python train.py --horizontal_flip=true --cutout=0.4 --norm_position="pre" --batch_size=256
Rows from block 3 of a small image classifier, named by matrix and row number. Rows with one number belong to one neuron. Each number is 128 + 24 x the weight over its row's rms, rounded and kept within 0 to 255. All counts start at 0. After the name is the row's rms in percent of the matrix's.
After each neuron's rows are labels from the 100 images, of 14848, where the neuron reaches its highest value: "place" is the part of the image that holds the peak. Only what is clearly more common there than usual is listed. The data: capsule endoscopy frames (Kvasir-Capsule). In brackets: how many of the 100, against the usual share in percent.
# fc1: MLP up (model.blocks.3.mlp.fc1.weight, 768x192), inputs 0-63
# fc2: MLP down (model.blocks.3.mlp.fc2.weight, 192x768, transposed), outputs 0-63

fc1.262 121 [107 114 142 152 158 155  93 186 106 179 140 106 124  82 100 121 130 155 130 148 148 216 145 119 110 147 143 160 116 105 136 129 132 149 121 121 129 167 133 107 138 150 120 182 100 118 138 110 122 113 113 141  99 142 151 151 125 117  90 135 144 128 132 135]
fc2.262 127 [141 119 147 135 105 122 150  82 125 135 119 148 130 133 139 111 126 150  89 113 127 123 144 107 113 128 122 142  95 147 157 116 142 117 115 146 137 160 127  92  72 116 144 118 163 137 154  91 118 154 121 103 106 114 141  90 110 163 155 147 137 118 163 122]
place: bottom right (37 vs 9.8); top left (33 vs 9.8)

fc1.418 088 [122  91 107 123 131  95 154 106 118  71 140 154 126  60 159 135 121 119  75 142 139 111  88 160 146 130 154 136 111 104 134 126 151 115 117 150 138  92 160 148 121 144 108 167 133 152 131 133  93 103 171 103 131 130 100 113 127 109 116 128 148 126  76 161]
fc2.418 090 [129 101 105 158 119 103 135 125 106 145 128 108 114 101 116 117 130 157 118 183 130 136 109 103 145 130  97 129 120 137 165 128 157 151 181 145  88 123 106 107 146 141 103 157 132 141 138 169 112 125 116 124  83 130 119 147 148  92 159 100 119 105 112 119]
place: middle right (30 vs 11.7)

fc1.231 106 [148 118 122 123 123 140 117 131 167 112 161  37 114  88 118 108 132 109 136 134 140 158 144 175 109 155 148 137 124 178 136  79 118 128 111 120 129 117 116 114 121 150 138 149 127 152 124 168 118 128 111 152 142 128 138 131 102 144 102 130 139 107  99  78]
fc2.231 104 [148 101 154 123 133 147 127 121 124 106  74 164 134 125  92 169 134 139 100 146 134 138 161 152 139 128 116 116 138 155 114 120 184 158 149 148 147 158  85 119 126 100 129 168 118 123  81 159 112 135 125  95 139 120 155 112 124 114  85 126 122 113  98 148]
place: bottom right (89 vs 9.8)

fc1.515 104 [147 147 151  71 167  74 164 119  87  97  93 103 122  72  99 133 120  99 135 105 157  99  97  87 156 138 152 105 128 114 119 121 177 142 120 136  89 147 117 129 111 125 126 157 123 134 125 106 100 114 115 145  67 119  71 140 161 153 125 106 114 103 120 143]
fc2.515 116 [ 92 118 142 126 119 149 107 132 121 157 141  85 103 115 114 118 138 125  82 151 153 118 106 126 123 137 158 115 126 106 120 125 136 126 133 129 154 119 180  90 122 111 146 130 137 115 105 111 136 111 116 104 165 171 119 107 120 128 126 152 131 106  96 118]
place: top left (40 vs 9.8)

fc1.524 107 [118 148 143 156 124 108 154 140  98 108 130  71 152  83 117 126 134 114 130 127 142  99 105 127  97 115 185 124 141 144 122 121 128 132 133 138 134  92  71 176 185 144 135 155  95 153 116 146 104  99 124 129  46 134 124 166 110 154 116 170  98 138 125 137]
fc2.524 120 [165 181 125 132 145 121 109 119 136 113  99 133  55 129 153 144 123 122 170 171 125 139 129 114 164 100 128  94 124  91 163 123 153 137  87 116 107 116 199 100 113 135 163 110 162 117 123 130 112  95 113 182 156 148 111  85 125 104 115  99 142 139 115 151]
place: top left (38 vs 9.8)

fc1.584 119 [119 134  94 139 123  99 111 132 133 178 113 120 148 146 151 159 120 135 123 117 131 134 139 132 120 156 136 130 152 138 125 109 110 121 104 122 132 143 118 123 129  81 107 129 147 121 142 147 151 144 140 133 132  49 128  93 134 105  66 102 110 140  97 114]
fc2.584 113 [106  99 132 111 164 158  90 136  99 136  91 156 160  88 130 116 128 138 134 176 119 116 125 150  99 143 157 127 177 180 127 141 118 119 143 154 110  96 154 110 169  91 111 120 136 106 132 131 138 104 146 127 144 141 148 132 124 189 113 101 138 143 166 114]
place: top centre (32 vs 11.7)

fc1.519 091 [162 121 148  91  85 122 128 155 124 142 133 106 167 131 158  99 112 136 151 138 133 151 112 120 109 151 104 124 149  71 127 159 173 113 150 169 122 123 126 171 112  87 122 108 135 168 112 100 144 116 128 152  82 119 100  90 151 141 116 134 185 117 135 126]
fc2.519 094 [161 110 137 129 125 146 138 142 132 109 125  98 111  89 110 134 167 112 136  52 127  92 171 109 103 183 128 165  94 111 114 142  96 154 135 140 106 119  93 138 117 132 135  93 172 141 155 126 138 121 160 146 127 110 145 133 138 106 128  93 107 148 125 135]
place: bottom right (32 vs 9.8)

fc1.92 101 [104 144 158 137 127 118 107  89 116 105 140 134 136 130 104 141 138 175 121  91 168 104 140 204  92 122 113 109  96 148 108 110 136 100 127  94 139 126 147 149 111 104 177 112 163 111 116 108 123 118 151 148 120  89 147 120 146 109 134 117 168 157  86 150]
fc2.92 097 [134 106 130 145 137 129 140 162 139 172 139 155 123  79 130 109 145  91 145 165 151 118 139 135 128 126 137 153 127  98 160  75 138 129 146 146 147 148 137 120 119 132 140 110  99 147 140 149 106 111 144 109 116 180 152 155 143 131  82 113 113 130 129 153]
place: centre (34 vs 14.1)

fc1.198 115 [148 119 150 117 147 133 136 137 135 144 155 147  79 116 157  87 113 134 139 108 135 145 119 152 145 116 130 127 153 150 138 151 128  95 173 173 115 110 169 126  61 141 103 130 147 112  87 122  99 112 149 167 158 112 145 109 135 141 105 106 119 135 154 157]
fc2.198 109 [112 115 132 151 102 175 103 154 103 129 134 136 123 142 110 144 100 158 123 136 102  96 128 114 122 132  78 130 146 173 136 130 148 122 123 120 107 152 121  94 159  81 124 120 101 143 120 161 116 153 104 140  87 129  96 131 151 138 143 134 141 111  87 114]
place: top centre (28 vs 11.7)

fc1.316 140 [163 105 118 105 119  93 130 100 141 158 126 139  89 120 122 175 140 153 143 122 170 146 107 151 184 130 130 145 124 147 120  97 122 118  91 163 136 131 132 123  98 122  80 112 110 116 134 127 129 121 123 114  71 135 136  68 105 117 134 120 139 122 123 112]
fc2.316 126 [146 109  82 103 143 123 105 132 138 119 140 110 109 107 138 148 158 113 163 115 138 150 115 158  95 142 149 134 125 133 119 174 148 105 131 139 163 124  99 112 119  96 129 133 119 149 159 131 122 127 157 120 123 114 160 107 126 120 133 117 117 125 135 170]
place: middle right (45 vs 11.7)

fc1.665 098 [134  95 134 129 121 125 131 130 139 217 132 129 121 153 124 117 142 132 137  85 144 127 153 112 153 117  80 144 120 121 132 116 131 178  99 161 103 164 138 125 138 141 110 167  94 140 127 131 108 122  99  84 119  65 123 117 146 106 127 134 178 106 172 136]
fc2.665 106 [145 162 149 100  84 143 116  89 146 117  95 143 106 127 108 146  68  73 148 165  93 110 125 135 107 128 104 122 104 126 151 118 162 104 103 120 143 106 113 113 157 158 138 107 122 162 135 108 148 149 140 162 136 161 143 116 144 128 140 115 128 182 131 124]
place: top centre (30 vs 11.7)

fc1.258 107 [142 110 104 131 109 128 123 157 133 145 134 126 125 141 179 130 159  61 182  94 127 120  86 131 132 155 144 165 115 150 131 139 111 105 168 116 133 153 135 113 111 151 117 114 122 156 183 137  90 139 168 148 139 133 112 137 105 135 118 146 122 149 155 135]
fc2.258 102 [159 123 157 161 148 137 109 131 145 117  89 128 154 121 103 107 136 137 142 133 108 145  91 133 151 120 105 155 140 144 139 149 113 136 155 112 107 144 127 175  85  85 119 127  75 172 129 119 111 156 126 124 114 125 156 203 160  84 108 133 135  95  79  75]
place: bottom centre (34 vs 11.7); top centre (28 vs 11.7)

fc1.749 085 [133 127 122 102 130  58 117 117 123 134  80  97 104 121 140 166 112 153 162  94 121 148 126 137 104 126 116 186 102 161 149 180 126 107 106 119 149 154 135 129 115 109 118 152  86 123 103 129 114 137 141 136 126 144 155 177 146 142 141 150 150  76 138 114]
fc2.749 096 [112 107 101 167 117 125 102 117 133 104 123 135 122 151 140 105 141 160 158 147 169 142 131  91  87 122 138  87 139 115  98 141 123 177 141 108 139 110 146 103  99 143 138 113  69 128  95 143 104 154 121 119 113 142  90 130 137  99 106 116 174  70 152 128]
place: centre (33 vs 14.1)

fc1.602 093 [149 159 104  99  67 113 171  98 124 181 133 142 121 113 153 148 121 102 161 111 123 116 139  91 121 150 139 137  95 108 133 145  71 108  97  69 152  82 122 150 115 136  99  83 150 144 136 175 122  81 132 109 161 137 151 148 139 128 115 148 117 127 145 161]
fc2.602 100 [150 165 122 146 108 128  90 132 139 130 176 104 148 138 132 106 106 143 138 129 172 133 146 131 121 114 124 105 147 119 146 155  98 131  89 145 150  61 135  91 141 144 164  97 102 120  96 115 102 158 110  82 140 141 118 105 103 108  88 121 120 121 116 110]
place: centre (50 vs 14.1)

fc1.457 105 [145 110 119 116 142 178 119 107 125 166 140 120 133 125 148 116 153  92 134  95 115 128 106 137 142 113 126 135 114 173 110 139  82 126 136  58 119 138 111 166 126 123 144 152 147  95 141  92 117 126 133 125 127 169 124 128 125 140 135 105  87 130 127 134]
fc2.457 111 [147 182 149 112 164 122 179 178 190 113 144 118 139 122 129 127 128 120 147 143 137 132 175 126 164 176 162 124  96 106 108 151 101 135 145 149 164 110 121 140 147 176 124 124 113 133 102 163 132 124 136 135 173 106 142  85  98  58 120 112 151 120  88 126]
place: top centre (36 vs 11.7)

fc1.479 135 [115 119 148 111 138  95 112 101 146  98 119 163 138 123  68 112 117 101 126 125 161 107 151 128 151 133 193 150 125 143 146 134 149 152 152 137  98 115 116 125 140 121 119 134 162 147 139 101 122 129 128  86  93 133 141 122 147 173 107 116 109 151 126 117]
fc2.479 111 [118 165 140 117 148 111 133  94 129 150 145 117 108 125 159 114 141 153 111 118  85 135 109 114 106 136  87 109 136  98 139  77  96  98 127 104 145 134 137 127 137 131 121 124 124 122 136 116  94 161  94 148 154 135 123 101 124  77  71 121 157  79 146 128]
place: bottom right (25 vs 9.8)

fc1.365 103 [101 138 130 140 108 129  75 159 141 140 156 119 116 141 128 119 135 158 153 117 154 140 116 146 115 170 145 121  84 135  80 104 120  85 150 123 154  71 112 147 160 127 134 124 110 127 141 178 128 117 111 120 117 114 144 132 127  90 136 151 165 130 133 137]
fc2.365 099 [121 120 111 148  52 164 139 139  98 159 143 135 118 129 116 164 127 184 108 137 118 126 130 146 128  90 117 112 145 128 105 152 160 147 147 208  96 151  98 145 127 132 164  95 131 117 123 137 158  91 104 162  85 126 151 137 150 165 110 130 111 131 137 158]
place: top left (29 vs 9.8)

fc1.633 105 [112 198 167 146 174  93 137 127 111 115 149 107 167 135 119 151 163 137 159 120 130 131 127  92 122 154 166 141  93 150 134 156 116 116 102 126 140 143  97 126 129 105  75 167 114 157 115 110 133 110 147 152 129 151 130 161 151 113  85 111 120 166 149 111]
fc2.633 108 [145  94 143 230  84 175 139 127 119 159 118 152 129  90 142 125 107  93 126 123 159 148 143 108 124 108 120 130 122 120 109 163 136 155 153 215  98 137 116 120 124 121 148 133 116 111 123 136 167 129 117 147 119 124 153 117 127 156 109 116 148 141 132 131]
place: centre (34 vs 14.1)

fc1.281 104 [112 186 132 113 121  79 149 123  90 124 141 183  95 139 153 104 161 125 151 152 126 119 108 161 144 127 144 139 130 146 113  87 136 153  93  99 117 110 112 107 124 124 111 130 114 119 114 180 172 134 122 123 139  92 126 167 132 130 139 134 121 131  74 134]
fc2.281 111 [ 94 115  96 132 114 146  98 120 121 142 138 142 125 126 116 133 154 178 164 108  69 124 121 134 134  97 152 129 149 140 145  96 131 124 122 109 154 106 146 153 110 159 136  85 173 128 156 119  95 139 111 165 127 140 137 101 105 102 118 125 122  91 109 140]
place: bottom centre (36 vs 11.7)

fc1.634 091 [131 128 106 116 140 152 137 123 143 164 106 162  60 131 148 137 108 133 149  94  95 140 115 159 149 120 178 168 141 105 122 116 131 135 157 162 103  97 174 134 130  93 199  98 127 127 163 104 170  98 125 140  87 141 107 114 151 152 140 117 134 148 159 112]
fc2.634 089 [137  92 128 121 137 118  86 133 101 115 144 124 145 169 131 158 122 182 143 135 103 149  96 114 116 127 115 152 123 159 131 149 104  95  67  99 139 115  91 137 147 108 154 111 134 117 157 145 128 110 150 141 108 104 180 111 117 112 122  94 137  84 150 122]
place: middle right (39 vs 11.7)

fc1.536 093 [136 134 150 110 116 111 160  91 123 129 144 122 100 108 143 174 142  95 127 105 138 134 119 113 120 147 126 110 111 136 116 126 149 130 131 105 156 116 112 129 146 115 106 134 136 133 144  95 152 143 148 130 155 151 114 165 162  69  99 111 106 167 158  92]
fc2.536 091 [129 136 135 152 150 140 100 103 143 120 126 121 127 116 150 134 118 149 119 103  83  79 145 123 134 126 165 133 113  84 146 133  79 182 113 176 115  80 156 131 116 108 150 137 140 106  99 170 169 161 127 163 108 116 145 131 131 165 143 140 146  90 103  91]
place: centre (37 vs 14.1)

fc1.741 091 [180 142 159 162 116 102 134 142 142 129 126 160 140 101  87 111 160 134 141 154 114 129 131 144 128 103 142 114 126 127  94 130 144 132  93 105 141 107 187 117 134 126 161 149 153 108 160 193 131 143  91 120 117 134  73 151 144 117 155 152 110 121  88  86]
fc2.741 081 [142 153 120 120 127 127 121 118 146  95 123 116 106 140 152 162 154 107 167 132 158 119  76 169 136 105 132 137 120  88 101 132  97 122 135 118 117  93 134 131 167 115 159 123 136 117 152 104  99  95 107 124 162 113 118 120 112 145 156  97 101 124 141 125]
place: top centre (32 vs 11.7)

fc1.439 102 [138  88 121 150 118  95 133 109 153 126 136 140  98  82 129 138 122 182 129 118 160 151  94 126 203 161 131 102 117 133 112 111 156 101 114 169 184 128  95 118 105 120  63 120 116 137 107 130  98 119 145 126  75 121 129  91 127 107 137 116 149 129 121 101]
fc2.439 096 [159 110 105 154 113 115 136  84 112 118 138 116 124 130 136 144 142 150 145 124 128 155 140 119 137 113 125 152 101 136 148 129 170 130 159 160 135 110 146 103 139 145 127 144 126 153 148 157 143 128 177 121  96 108 146 127 129 104 115 117 118 125 132 139]
place: middle right (42 vs 11.7)

fc1.44 102 [ 84 152 161 137 120 133 113 121 123 138 121 154 144 112  95  97 138  94  89  86 131 101 135  98 152 121  73 106 141 119  80 118  88 116 123 140 118 107 106 147 146 136 101  81 141 123 134 109 118 108 150 109 129 164 121 113 153  92 106 128 135 118 143 173]
fc2.44 102 [147 137 116 128 125 142 124 136 126  90  93 149 143 145 162 116 138 119 128 129 111 163 120 137 122 112 110 108 108 117 116 122 148 117 152 136 146 121 129 154 118 152 147  84 143 141  95 137 137 124 133 126 133 144 110 123 115 144 164 163  92 124 154  79]
place: centre (44 vs 14.1)

fc1.115 082 [130 161 102  83 143 136 182  94 118 122 165  93 102 137 122 114 148 108 133 137 107 136 180 128 146 105 113 157 105  73 118 126 125 120 115 112 131 109 110 131 179 106 129 131 130 111 108 122 172  98 126 111 180 116 193 144 138 109 116 107  79 126 170 159]
fc2.115 077 [147 150 158 148 158 113 146 108 125 129 142 116 121  95 168 124 113 110 140 113 148 131 133 152 108 160 184  97 102 140 116 136 119 115 140 127 158 117 137 152  77 143 141 142 102  97 102  90  98 142 128  61 170 140 100 113 114 147 100 145 145 170 115 175]
place: bottom centre (47 vs 11.7)

fc1.73 101 [147 136 120 150 159 110 116 127 143  98 101  82 137 100 121 171 148 140 111  91 135 149 126 145 141 143 154  90  94 156 154  89 135 109 140 136  96 124 101  92 158 136 120 174 101 101 153 123 153 131 147 171 118 130 152  91 108 114 126 125 149 118 100 141]
fc2.73 107 [112 113 120 130  91 117 121  90 138  93  80 135 136  97 124 129 126 121 115 117 121 132 167 148 151 134 123 155 135 108 111 139 142 131 120 104 164 151  92 119 150 136 121 132 180 147 130 128 114 135  60 128 118 113 109 118 103 124 144 143 116 102 123 139]
place: bottom right (64 vs 9.8)

fc1.248 096 [125 132 112  66 102  60 118 163 158 112 138 128  74 146 110 172 149 113 137 133 140 161 113 141 171 117 124 105 130 104 128 123 150 113  92 132 154 123 138 160 114  95 119  99  98 124 148  93 134 125 139 127  63 106 117 103 110 146 130 120 148 169 101 156]
fc2.248 088 [136  96 112 129 125 123 103 108 127 165 120 133  90 123 119 138  75 140 180 132 131 130 151 154 146 151 157 107 118 167 188 138 162 103 144 124 124 131 118 154 115  88 166 125 134  75 164 128 156 112 133 138  98 106 168 111 144 107 119 126 137 131 128 163]
place: middle right (37 vs 11.7)

fc1.710 096 [118 142 124  92  89 118 143 123  94 190 147 117 132 149 133 165 129 107 124 154 123 154 105 117 113 168  80 138 117 169 139 105 127 107 138 141  71 184  94 108 117  64 114 146 134  83 142 164 110 148  83  99 120  79 174 175 122 135  75 152 114 122 119 130]
fc2.710 091 [ 78  82 121 136 147 129 117 140  97  97 140 164 163 101 131 121 128 143 113 158 131  99 153 136 148 157 160 142 158 102 108 174 119 110 133 125 143  92 153 141 122 153 157  81 119  89 154  86 142 101 149 157 107 171 133 124 115 109 140 131 152 137 175 123]
place: bottom centre (41 vs 11.7)

fc1.674 091 [115 162 126 125 148 118 100 107 109  85 138 139 131 127 125 108 112 155 162 115 118 116 139 110 152 125 121  79 118 174 131 159 166 129 141 131 146 137  79 142  91 118 111 120 166 131  94 146 112 150 168 161  96  88 142 116 129 151 133 120 108 102  99 149]
fc2.674 085 [169 135 128 102 156 127 156 151 126 121  51  94 178 169  95 135 141 109 137 139 127 136 187 158 167 144 118 177 134 121 151 136 130 120 129 139 117 137 123 134 111 124 134 106 105 137 126 116 114  90 155 159 130 112 139 121 118 139 133 106 104 103 104  93]
place: top centre (32 vs 11.7)

fc1.740 090 [132 140  82 162 109 132 111 127 136 151 121 120 140 134  80 124 123 123 162 147 124 127  95 109 145 127 128  82 120 120 136 147 135 110 154 158  93 147 117 116 126 120 124 131 103 151 146 141 101 152 159 146 125 172 105 116 113 130 179 151 139 120  89 140]
fc2.740 096 [144  97 130  80 101 161 174  95 140 126  91 125 155 141 127 125 124  95 165  91 131 106 167 144 122 115 121 128 163 114 138 116 140 101  60 130  98  98 124 168 153 101 109 141 139 114  98  70 110 171 113 108 145 160 105 108 128 140 125  92 126 152 121 145]
place: top centre (31 vs 11.7)

fc1.197 111 [130  92 142  95 143 121  91  99 164 132 164 179 117 106 105 114 151  98 114 147 129 133 128 108 152  99 109 106 100 137 123 164 131 140 123 110 127  93 168 141 133  93 164 129 110 138 126 118 151 109 138  53  85 122 128 130 134 141 147 126 102 126 122 132]
fc2.197 109 [159 143 124 102 142  98 140 102  93 138  80  67 143 131 137 139 125 160 178 113 160 164 111 125 115 135 139 111  91 129 130  80 149 146 133 120 114 116 102 134 102 158 158 122 151 113 129 140 117 122 130  95 120 110 122 151  94 115 111 125 101 149 140 108]
place: top left (61 vs 9.8)

fc1.296 108 [127 131 122 142  87 154 146 140 145 123 110 126 161 112 117 143 152 160 123 120 161 112 161 103 120  82 153 141 113  85 166 137 111 117  96 137 130 108 138 133 100 136 115  89  74 146 116 172 107 159 158 108 115 124 155 101 137 149 115 142 111 127 172 153]
fc2.296 106 [138 137 120 136 136 122 105 109 133 113 146 130 102 121 114 108 103 100 121 121 125 183 131 140 121 138 136 132 117 149 103 138 118  83 157 129 112 116 117 101 118 137 127 108 153  84 125 119 139  98 148 147 107 109 130 148 114 111 125 108 104 142  90 141]
place: top left (34 vs 9.8); bottom left (25 vs 9.8)

fc1.132 121 [127 160 145 138 122 131 160  88  65  95 139 119 125 101 118 116 124 109 137 121 114 175 179 149 120 123 103 129 109 146 105 112 114 133 128 109 129 128 101 143 137 128 131 126 126 144 157 194 123 148 114 101 111 132 152 132 166 146 130 126 144 130 154 135]
fc2.132 122 [106 118  95 161 141 153 155 119 130 161 110 132 122 139 109 103 132 129 126 105 144 147 153 124 139 148  98 172 115 155 132 112  81 138 130 125 124  95 132 180 156 139 143 125 162 130 124 118 123  99 205 153 160 157  86 103 129 127 119 150 139 129  92 106]
place: top left (44 vs 9.8)

fc1.56 113 [152 133 123 157 166 124  87 153 170 166  99 116 114 172 140 125 153 124 114  97 153 132 150 129 143 131  92 118 135 146 147 116 122 116 108 155 117 119 125 136 168 139 115 151 161 139 123 133 146  99 110 110 139  72  95 132  65 119 155 133 108 112 157  96]
fc2.56 105 [ 93 127 152  72 113 170  94  95 127 108 138 136 109 149 134 141  85  84  98 144 134  81 115 108 132 148 145 140 107  95 126 153 152 104  88 127 153 113 140 151 163 101 133 151 140 154 180 119 158 111 141 142 116 135 144 120 172 149  72 105 138 104 142 122]
place: bottom centre (41 vs 11.7); centre (37 vs 14.1)

fc1.753 087 [154  85 109 140 153 120 125 131 102 174 134 147 115 166 130 136 113 164 144 133 163 100 105 124 141 125 121 108  99 125 114 114  81 103 105  86 137 133 176 130 108 165 116 111  92 145 147 109  79 135 123 120 111 168 163 136 105 130 109 151 196 147 147 135]
fc2.753 089 [115 161  99 153 161 158 128 155 181 113  98 127  93 141 165 174 112  96 131 103 132 152 133 133  96 113 145  79 149 111 143 133 116 169  82 143 125 116 115 166 121 105 146 198 166  85 118 142 171 121 134 140 141 111 115 142 151 124 139 115 131 110 141 187]
place: top centre (32 vs 11.7)

fc1.623 102 [152  52 163 105 101 139 126 150 117  47 136  67 101 138 143 143 149  91 128 105 126 130 110 138  91 147 157 119 119 142 143  87 118 123 129 169 126 125 116 146 169  79 111 184  85 134 145 110 130 152 115 106 110 159 109 154 110 130  93 122 135 130  91 103]
fc2.623 105 [111 157  87 108 121 176  87  93 133 109  97 134 108 128 135 173  96 151 123 129 147  99 162 142 167 132 111 119 137 119 122 115 135 162 131 124 121 138 161 154 148 155 147 134 155  97 103 136 112 159 159 150 161 133 162  94 121  81 128 111  80 122 156 124]
place: bottom right (36 vs 9.8)

fc1.126 106 [133 134 159 130 152 123 111  94 122  98 127 133 158 141 134 111  98  91 135 136 163 145 117 123 112 106 124 130 182 116 102 160 113 179 107  75  84 155 116 111 132 143 110 148 112 122 136 137 131 129 111 116 137 170 126 109 131  74 158 118 187 143 128 100]
fc2.126 108 [143 121 111 127  81 121 148 137 134 146 129 165  86 134  82 138 149 152 101 167  94 138 148 102 103 126 123 126  96 104 150  96 150 122 141 130 135 144 117 136 151 185 107 188 150 127 151 121 137 144 133 133 140 132 153 123 131 121  90 149 137  75 161 177]
place: middle right (34 vs 11.7)

fc1.480 053 [138 122 152 126 148 130 131 172 122 105 116 135 147  95  96 136 124 123 141  85 117 133 155 119 101 123 140 158 156 137 163 175 164  74  86 147 145  82 109 147 146 165 151 161 139  97 173  99 126 105 131 113  85 135 143 129 104  58 160 133 126 114 133 153]
fc2.480 055 [138 124  93 152 145 120 145 104 122 133 132 102 143 142 105 129 157 106 169 147 131 151 114 143 121 170 126 100 131  69 113 140 133 143 126 100 121 130 103 102 178 101 120 146 127 121 106 144  92 127  89 161 154 146  82 150 134 143  97 127 112  98 123 136]
place: top left (53 vs 9.8)

fc1.388 108 [140 143 146 134 126  73 100 161 172 163 172 101  72 131 104  85 132  99 144 114 134 125 147 147 109 163 140 120 128 118 173 147 149 135 126 136 141 131 126 143 160 134 130 128 173 141 131 116 131 125 135 112 105 143  76 123 159 121  96 138 154 118  91 114]
fc2.388 123 [ 89 102 134 127 144 132 111 114  94 125 121 140 160 145  93 125  79 107 107 120 142 131 119 124 110 126 156 158 143 139 136  97  96 166 137 100 128 114 102 165 101 136 178  99 154  63 149 101 126 129 116 143 135 117 145 116 118 172 150 160 147 155 110 154]
place: bottom centre (38 vs 11.7)

fc1.679 106 [124 124 133 100 145 118 166 143 127 125 131 113 161  71 108 147 104 139 142 120 100 130  92 127 106 133 151  86 130 120 146 102 145 136 191 120 143  94 120 157 156 124 143 133 158 121  76 112 123 139 128 127 112 110 165 105 123 117 116 134  91 177 142  84]
fc2.679 104 [135 135 153 131 144 108  98 122 128 116 133 120 132 160 106 139 182 120 113 103  85  86  86  93 104 118 130 115  91  83 138 149 100 161  96 132  96 116 154  92 116 136 119 154 151 107 125 136 160 158 138 137 147 142  92 152 166 131 160 100 130 104 147 109]
place: top left (46 vs 9.8); top right (26 vs 9.8)

fc1.74 099 [126 119 124 138  90 103 129  83  93 112 123 177 125 112 127  95 133 147 143 100 128 139 110 162 179 174 132 167 152 127 133 100  96 135 143 122 158 122 155 121  98 169  85 115 104 125 113 146 102 121 141 106  80 118 127 138 146 123 135 134 111  92 118 123]
fc2.74 114 [124  95  87 162 136 140 183 117 125 125 161 131 149 102 119 137 131 134 118 201 129 178 123 101 144 121 135  79 140 133 110 116 132 128 145 160  79 145  88 151 183  94 144 139 152 121 171 126 104 133 137 147 142 134 168 117 109 129 118 125  97 125 117 127]
place: middle right (48 vs 11.7)

fc1.113 082 [148 157 120 141 138  90 137 128 117  80 116 107 151 100 121 151  85 122 107  96 141 149 105 135 100 110 150 181 150 114 113  93 151 148 150 171 105 127 136 134 114 150 138 151 123 170 192 128 107 136 137 160 129 133 143  82 136 118 119 123 136 117  82 128]
fc2.113 092 [117 106 105 113 120 110 108 138 115 122 129 103 118 125 119 141 140 129 103 129  97 122 109 159 132 116 118 130 100 159 146 139 156 152 161  70 126 124 102 110 153 107 101 145 162 144 120 138  83 113 116 134 162  93  99 133 109 106 122 132 123 143 188 134]
place: top left (27 vs 9.8)

fc1.699 108 [110 142  86  67 136  78 118 149 132 166 112 145 110 169  81 114 102 124 119 123 140 115  99 137 118  99 130 161 151 159 128 144 140 150 101 157 139  76 101 114 133 117 182 104 158 147 124 144 117 123  66 111 164 135 129  94 102 111 138 107 109 114 114 163]
fc2.699 094 [ 91 114 157 112 127  88 104 127 117 113 124  78 101 104 117 127 115 119 108 110 127 170  97 114 113 144 124 145 138 110 141  91 150 121 156 146 168 151  99 130 174  98  88 159 135 145 148 149 102 105 127 139 101 106 126 140 143  93 119  78 134 162 143 153]
place: bottom right (26 vs 9.8)

fc1.465 109 [125 165 106 165 156 125 146 104 132 158  91 140 129  58 125 121 133 128 115 104 118 137 129 104 162 151 137 127 143 132  90 144 104 153 170 109 111 143 161 137 112 107 149 108 122 134 110 132 141 100  77  64  90 104 152 113  85 138 104 138 111 136 230 100]
fc2.465 109 [123  84 117 145 115 100 131 142  97 170 150 143 114 145 123 117 141  96 128 142 139 112 139 147  84 105 140 168 139 147 148 135 177 139 114 148 116 161 120 124  97 141 135 122 117  57 127 110 137 140 110 125 119 146  78 147 124 115 163 123 152 146 122 137]
place: centre (43 vs 14.1); bottom centre (28 vs 11.7)

fc1.759 110 [105 115 149 108 149  92 131  99 144 129 114 125 134 163 123 121 125 103 117  88  96 148 112  99 133  82 152 130 100 106 164 170 122 159 123  78 147 106 174 132 133 162 117 111 147 101 129 138 112 131  97 113 183 108 124  95 140 121 150 117 120 112 181 128]
fc2.759 110 [118 103 134 125 128 121  75 144 152 148 126 133 111 126 133 128 140 114 105 177 163 120 130 131 141 159 114 144 132 126 104 124 122 123 124 126 142 138 144  75  81 126 172 198  78 125 139 146 137 132 154 174  76 120 124 147 126 133 130  96 148 110 101 118]
place: top centre (41 vs 11.7)

fc1.201 093 [147 116 174 110 100 133 102 124 144 120 144 150 139 102  65  95 133 128 135 150 142 188 150 140  91 172 146 140 141  83 146 147 131 110  66 149 141 116 105 132 125  89 172 159 113 137 129 139 124 111 166 102 104 126  92 107 147 110  70 158 136 138 108 137]
fc2.201 090 [ 46 153 124 147 119  95  94 141 175 115 154 139 135 148 151 126 113  84 141  96 124 133 179 121 118 122 105 171 130  97 145  92 115 146 152  98 143 139 116 148 102 120 131 121 130 100 127 109 165 134  98 152 106 119 136 158 146 140 177 125 125 140 125 115]
place: middle right (46 vs 11.7)